config.toml
model = "image inpainting model"
dataset = "regions of photos with short descriptions (Visual Genome)"
norm = "batchnorm"
attention = false
residual_init = "zero_last"
lr = 0.003
beta1 = 0.95
weight_decay = 0.1
Rows from block 9 of a small image inpainting model, named by matrix and row number. Rows with one number belong to one channel. Each number is 128 + 24 x the weight over its row's rms, rounded and kept within 0 to 255. All counts start at 0. Numbers have three digits each.
After each channel's rows are labels from the 100 images, of 14976, where the channel reaches its highest value: "patch colour" is the nearest of a few named colours to the mean colour under the peak. Only what is clearly more common there than usual is listed. The data: regions of photos with short descriptions (Visual Genome). In brackets: how many of the 100, against the usual share in percent.
# convs1: 3x3 conv (model.decb.0.1.convs.1.weight, 144x144x3x3, each kernel summed), inputs 96-143
# convs2: expand pointwise conv (model.decb.0.1.convs.2.weight, 288x144x1x1, transposed), outputs 96-143

convs1.113:128139122129131165059125086128130131132091126111172121148093138131140126168121142100119091123123117130127140137126092128145165126128136152119085
convs2.113:105132147126128136131116117127134127129174174123125166130149126128114095128110128130157109132129136129123134128145184143127145141109134164044129
patch colour: pink (27 vs 9.7)

convs1.127:128123139134073125106086126175128117128134146114158126163131132135131126131104121074131130107074127128138123139130130144131125124129132138107171
convs2.127:127157128129126119128122141129143140127120137128136125171109131119145113151094123114124161138084125198098131130125148123117156124119119119121108
patch colour: pink (31 vs 9.7)

convs1.12:111159135155086140162156133157131113129120139100148126140142151138161121078125148101131125157109212133074134113113131139137175133127146125132139
convs2.12:122133127159125123129133162116133126128117128096128123106126097129135162129145128111128201130138128123129139131135113125153138127137124094112117
patch colour: white (64 vs 5.3)

convs1.0:129134127138116134108125143128129111115158152186126130149134122129065134128123121171103123145138149128180153145127117116121208128129143128132156
convs2.0:133157107138137110110134124100158130132123070139133108177139148140097102125118134120128178096128129134127125130138142170105074191125112134101124
patch colour: pink (25 vs 9.7)

convs1.8:125134149136146161121114134126130087129110156119065114134145132124125119122133109142130138118116126144094114128128122168116092116123147142130113
convs2.8:117124143133170147125127000135109153118153111102135122111140132121164143136127127116086191128124136122160125119126176129108104106128122125116137
patch colour: white (89 vs 5.3)

convs1.121:137138114096151139136127149117117122131126095078119113225123138144090125120126177119128151131128144136135139098122085122128148129132176168138126
convs2.121:104135127123156136116123231117146128129130141124129129120133116120125129134101124117129128132119134123116130119125128145095076135133133171137132
patch colour: white (96 vs 5.3)

convs1.26:116108128146123144137122142135116129125126156108118110166142123153116107157125136121157123138127137097129140123137129127144141125120140091129137
convs2.26:084129131116120161127101128130194198121136133083132132125112127140100143122092134131128125130123144141130096128124121119118121128135128136124124
patch colour: white (92 vs 5.3)

convs1.76:092133131134131122166169149037130107134124159126144102138127131136204120113140133122125141149133124155127126138116135142170114130144177118123122
convs2.76:133126127128124128128126130135120130129112128129139126103129136126130127086123130107206131128151130126137100088128128122130094124100128147123134
patch colour: white (60 vs 5.3)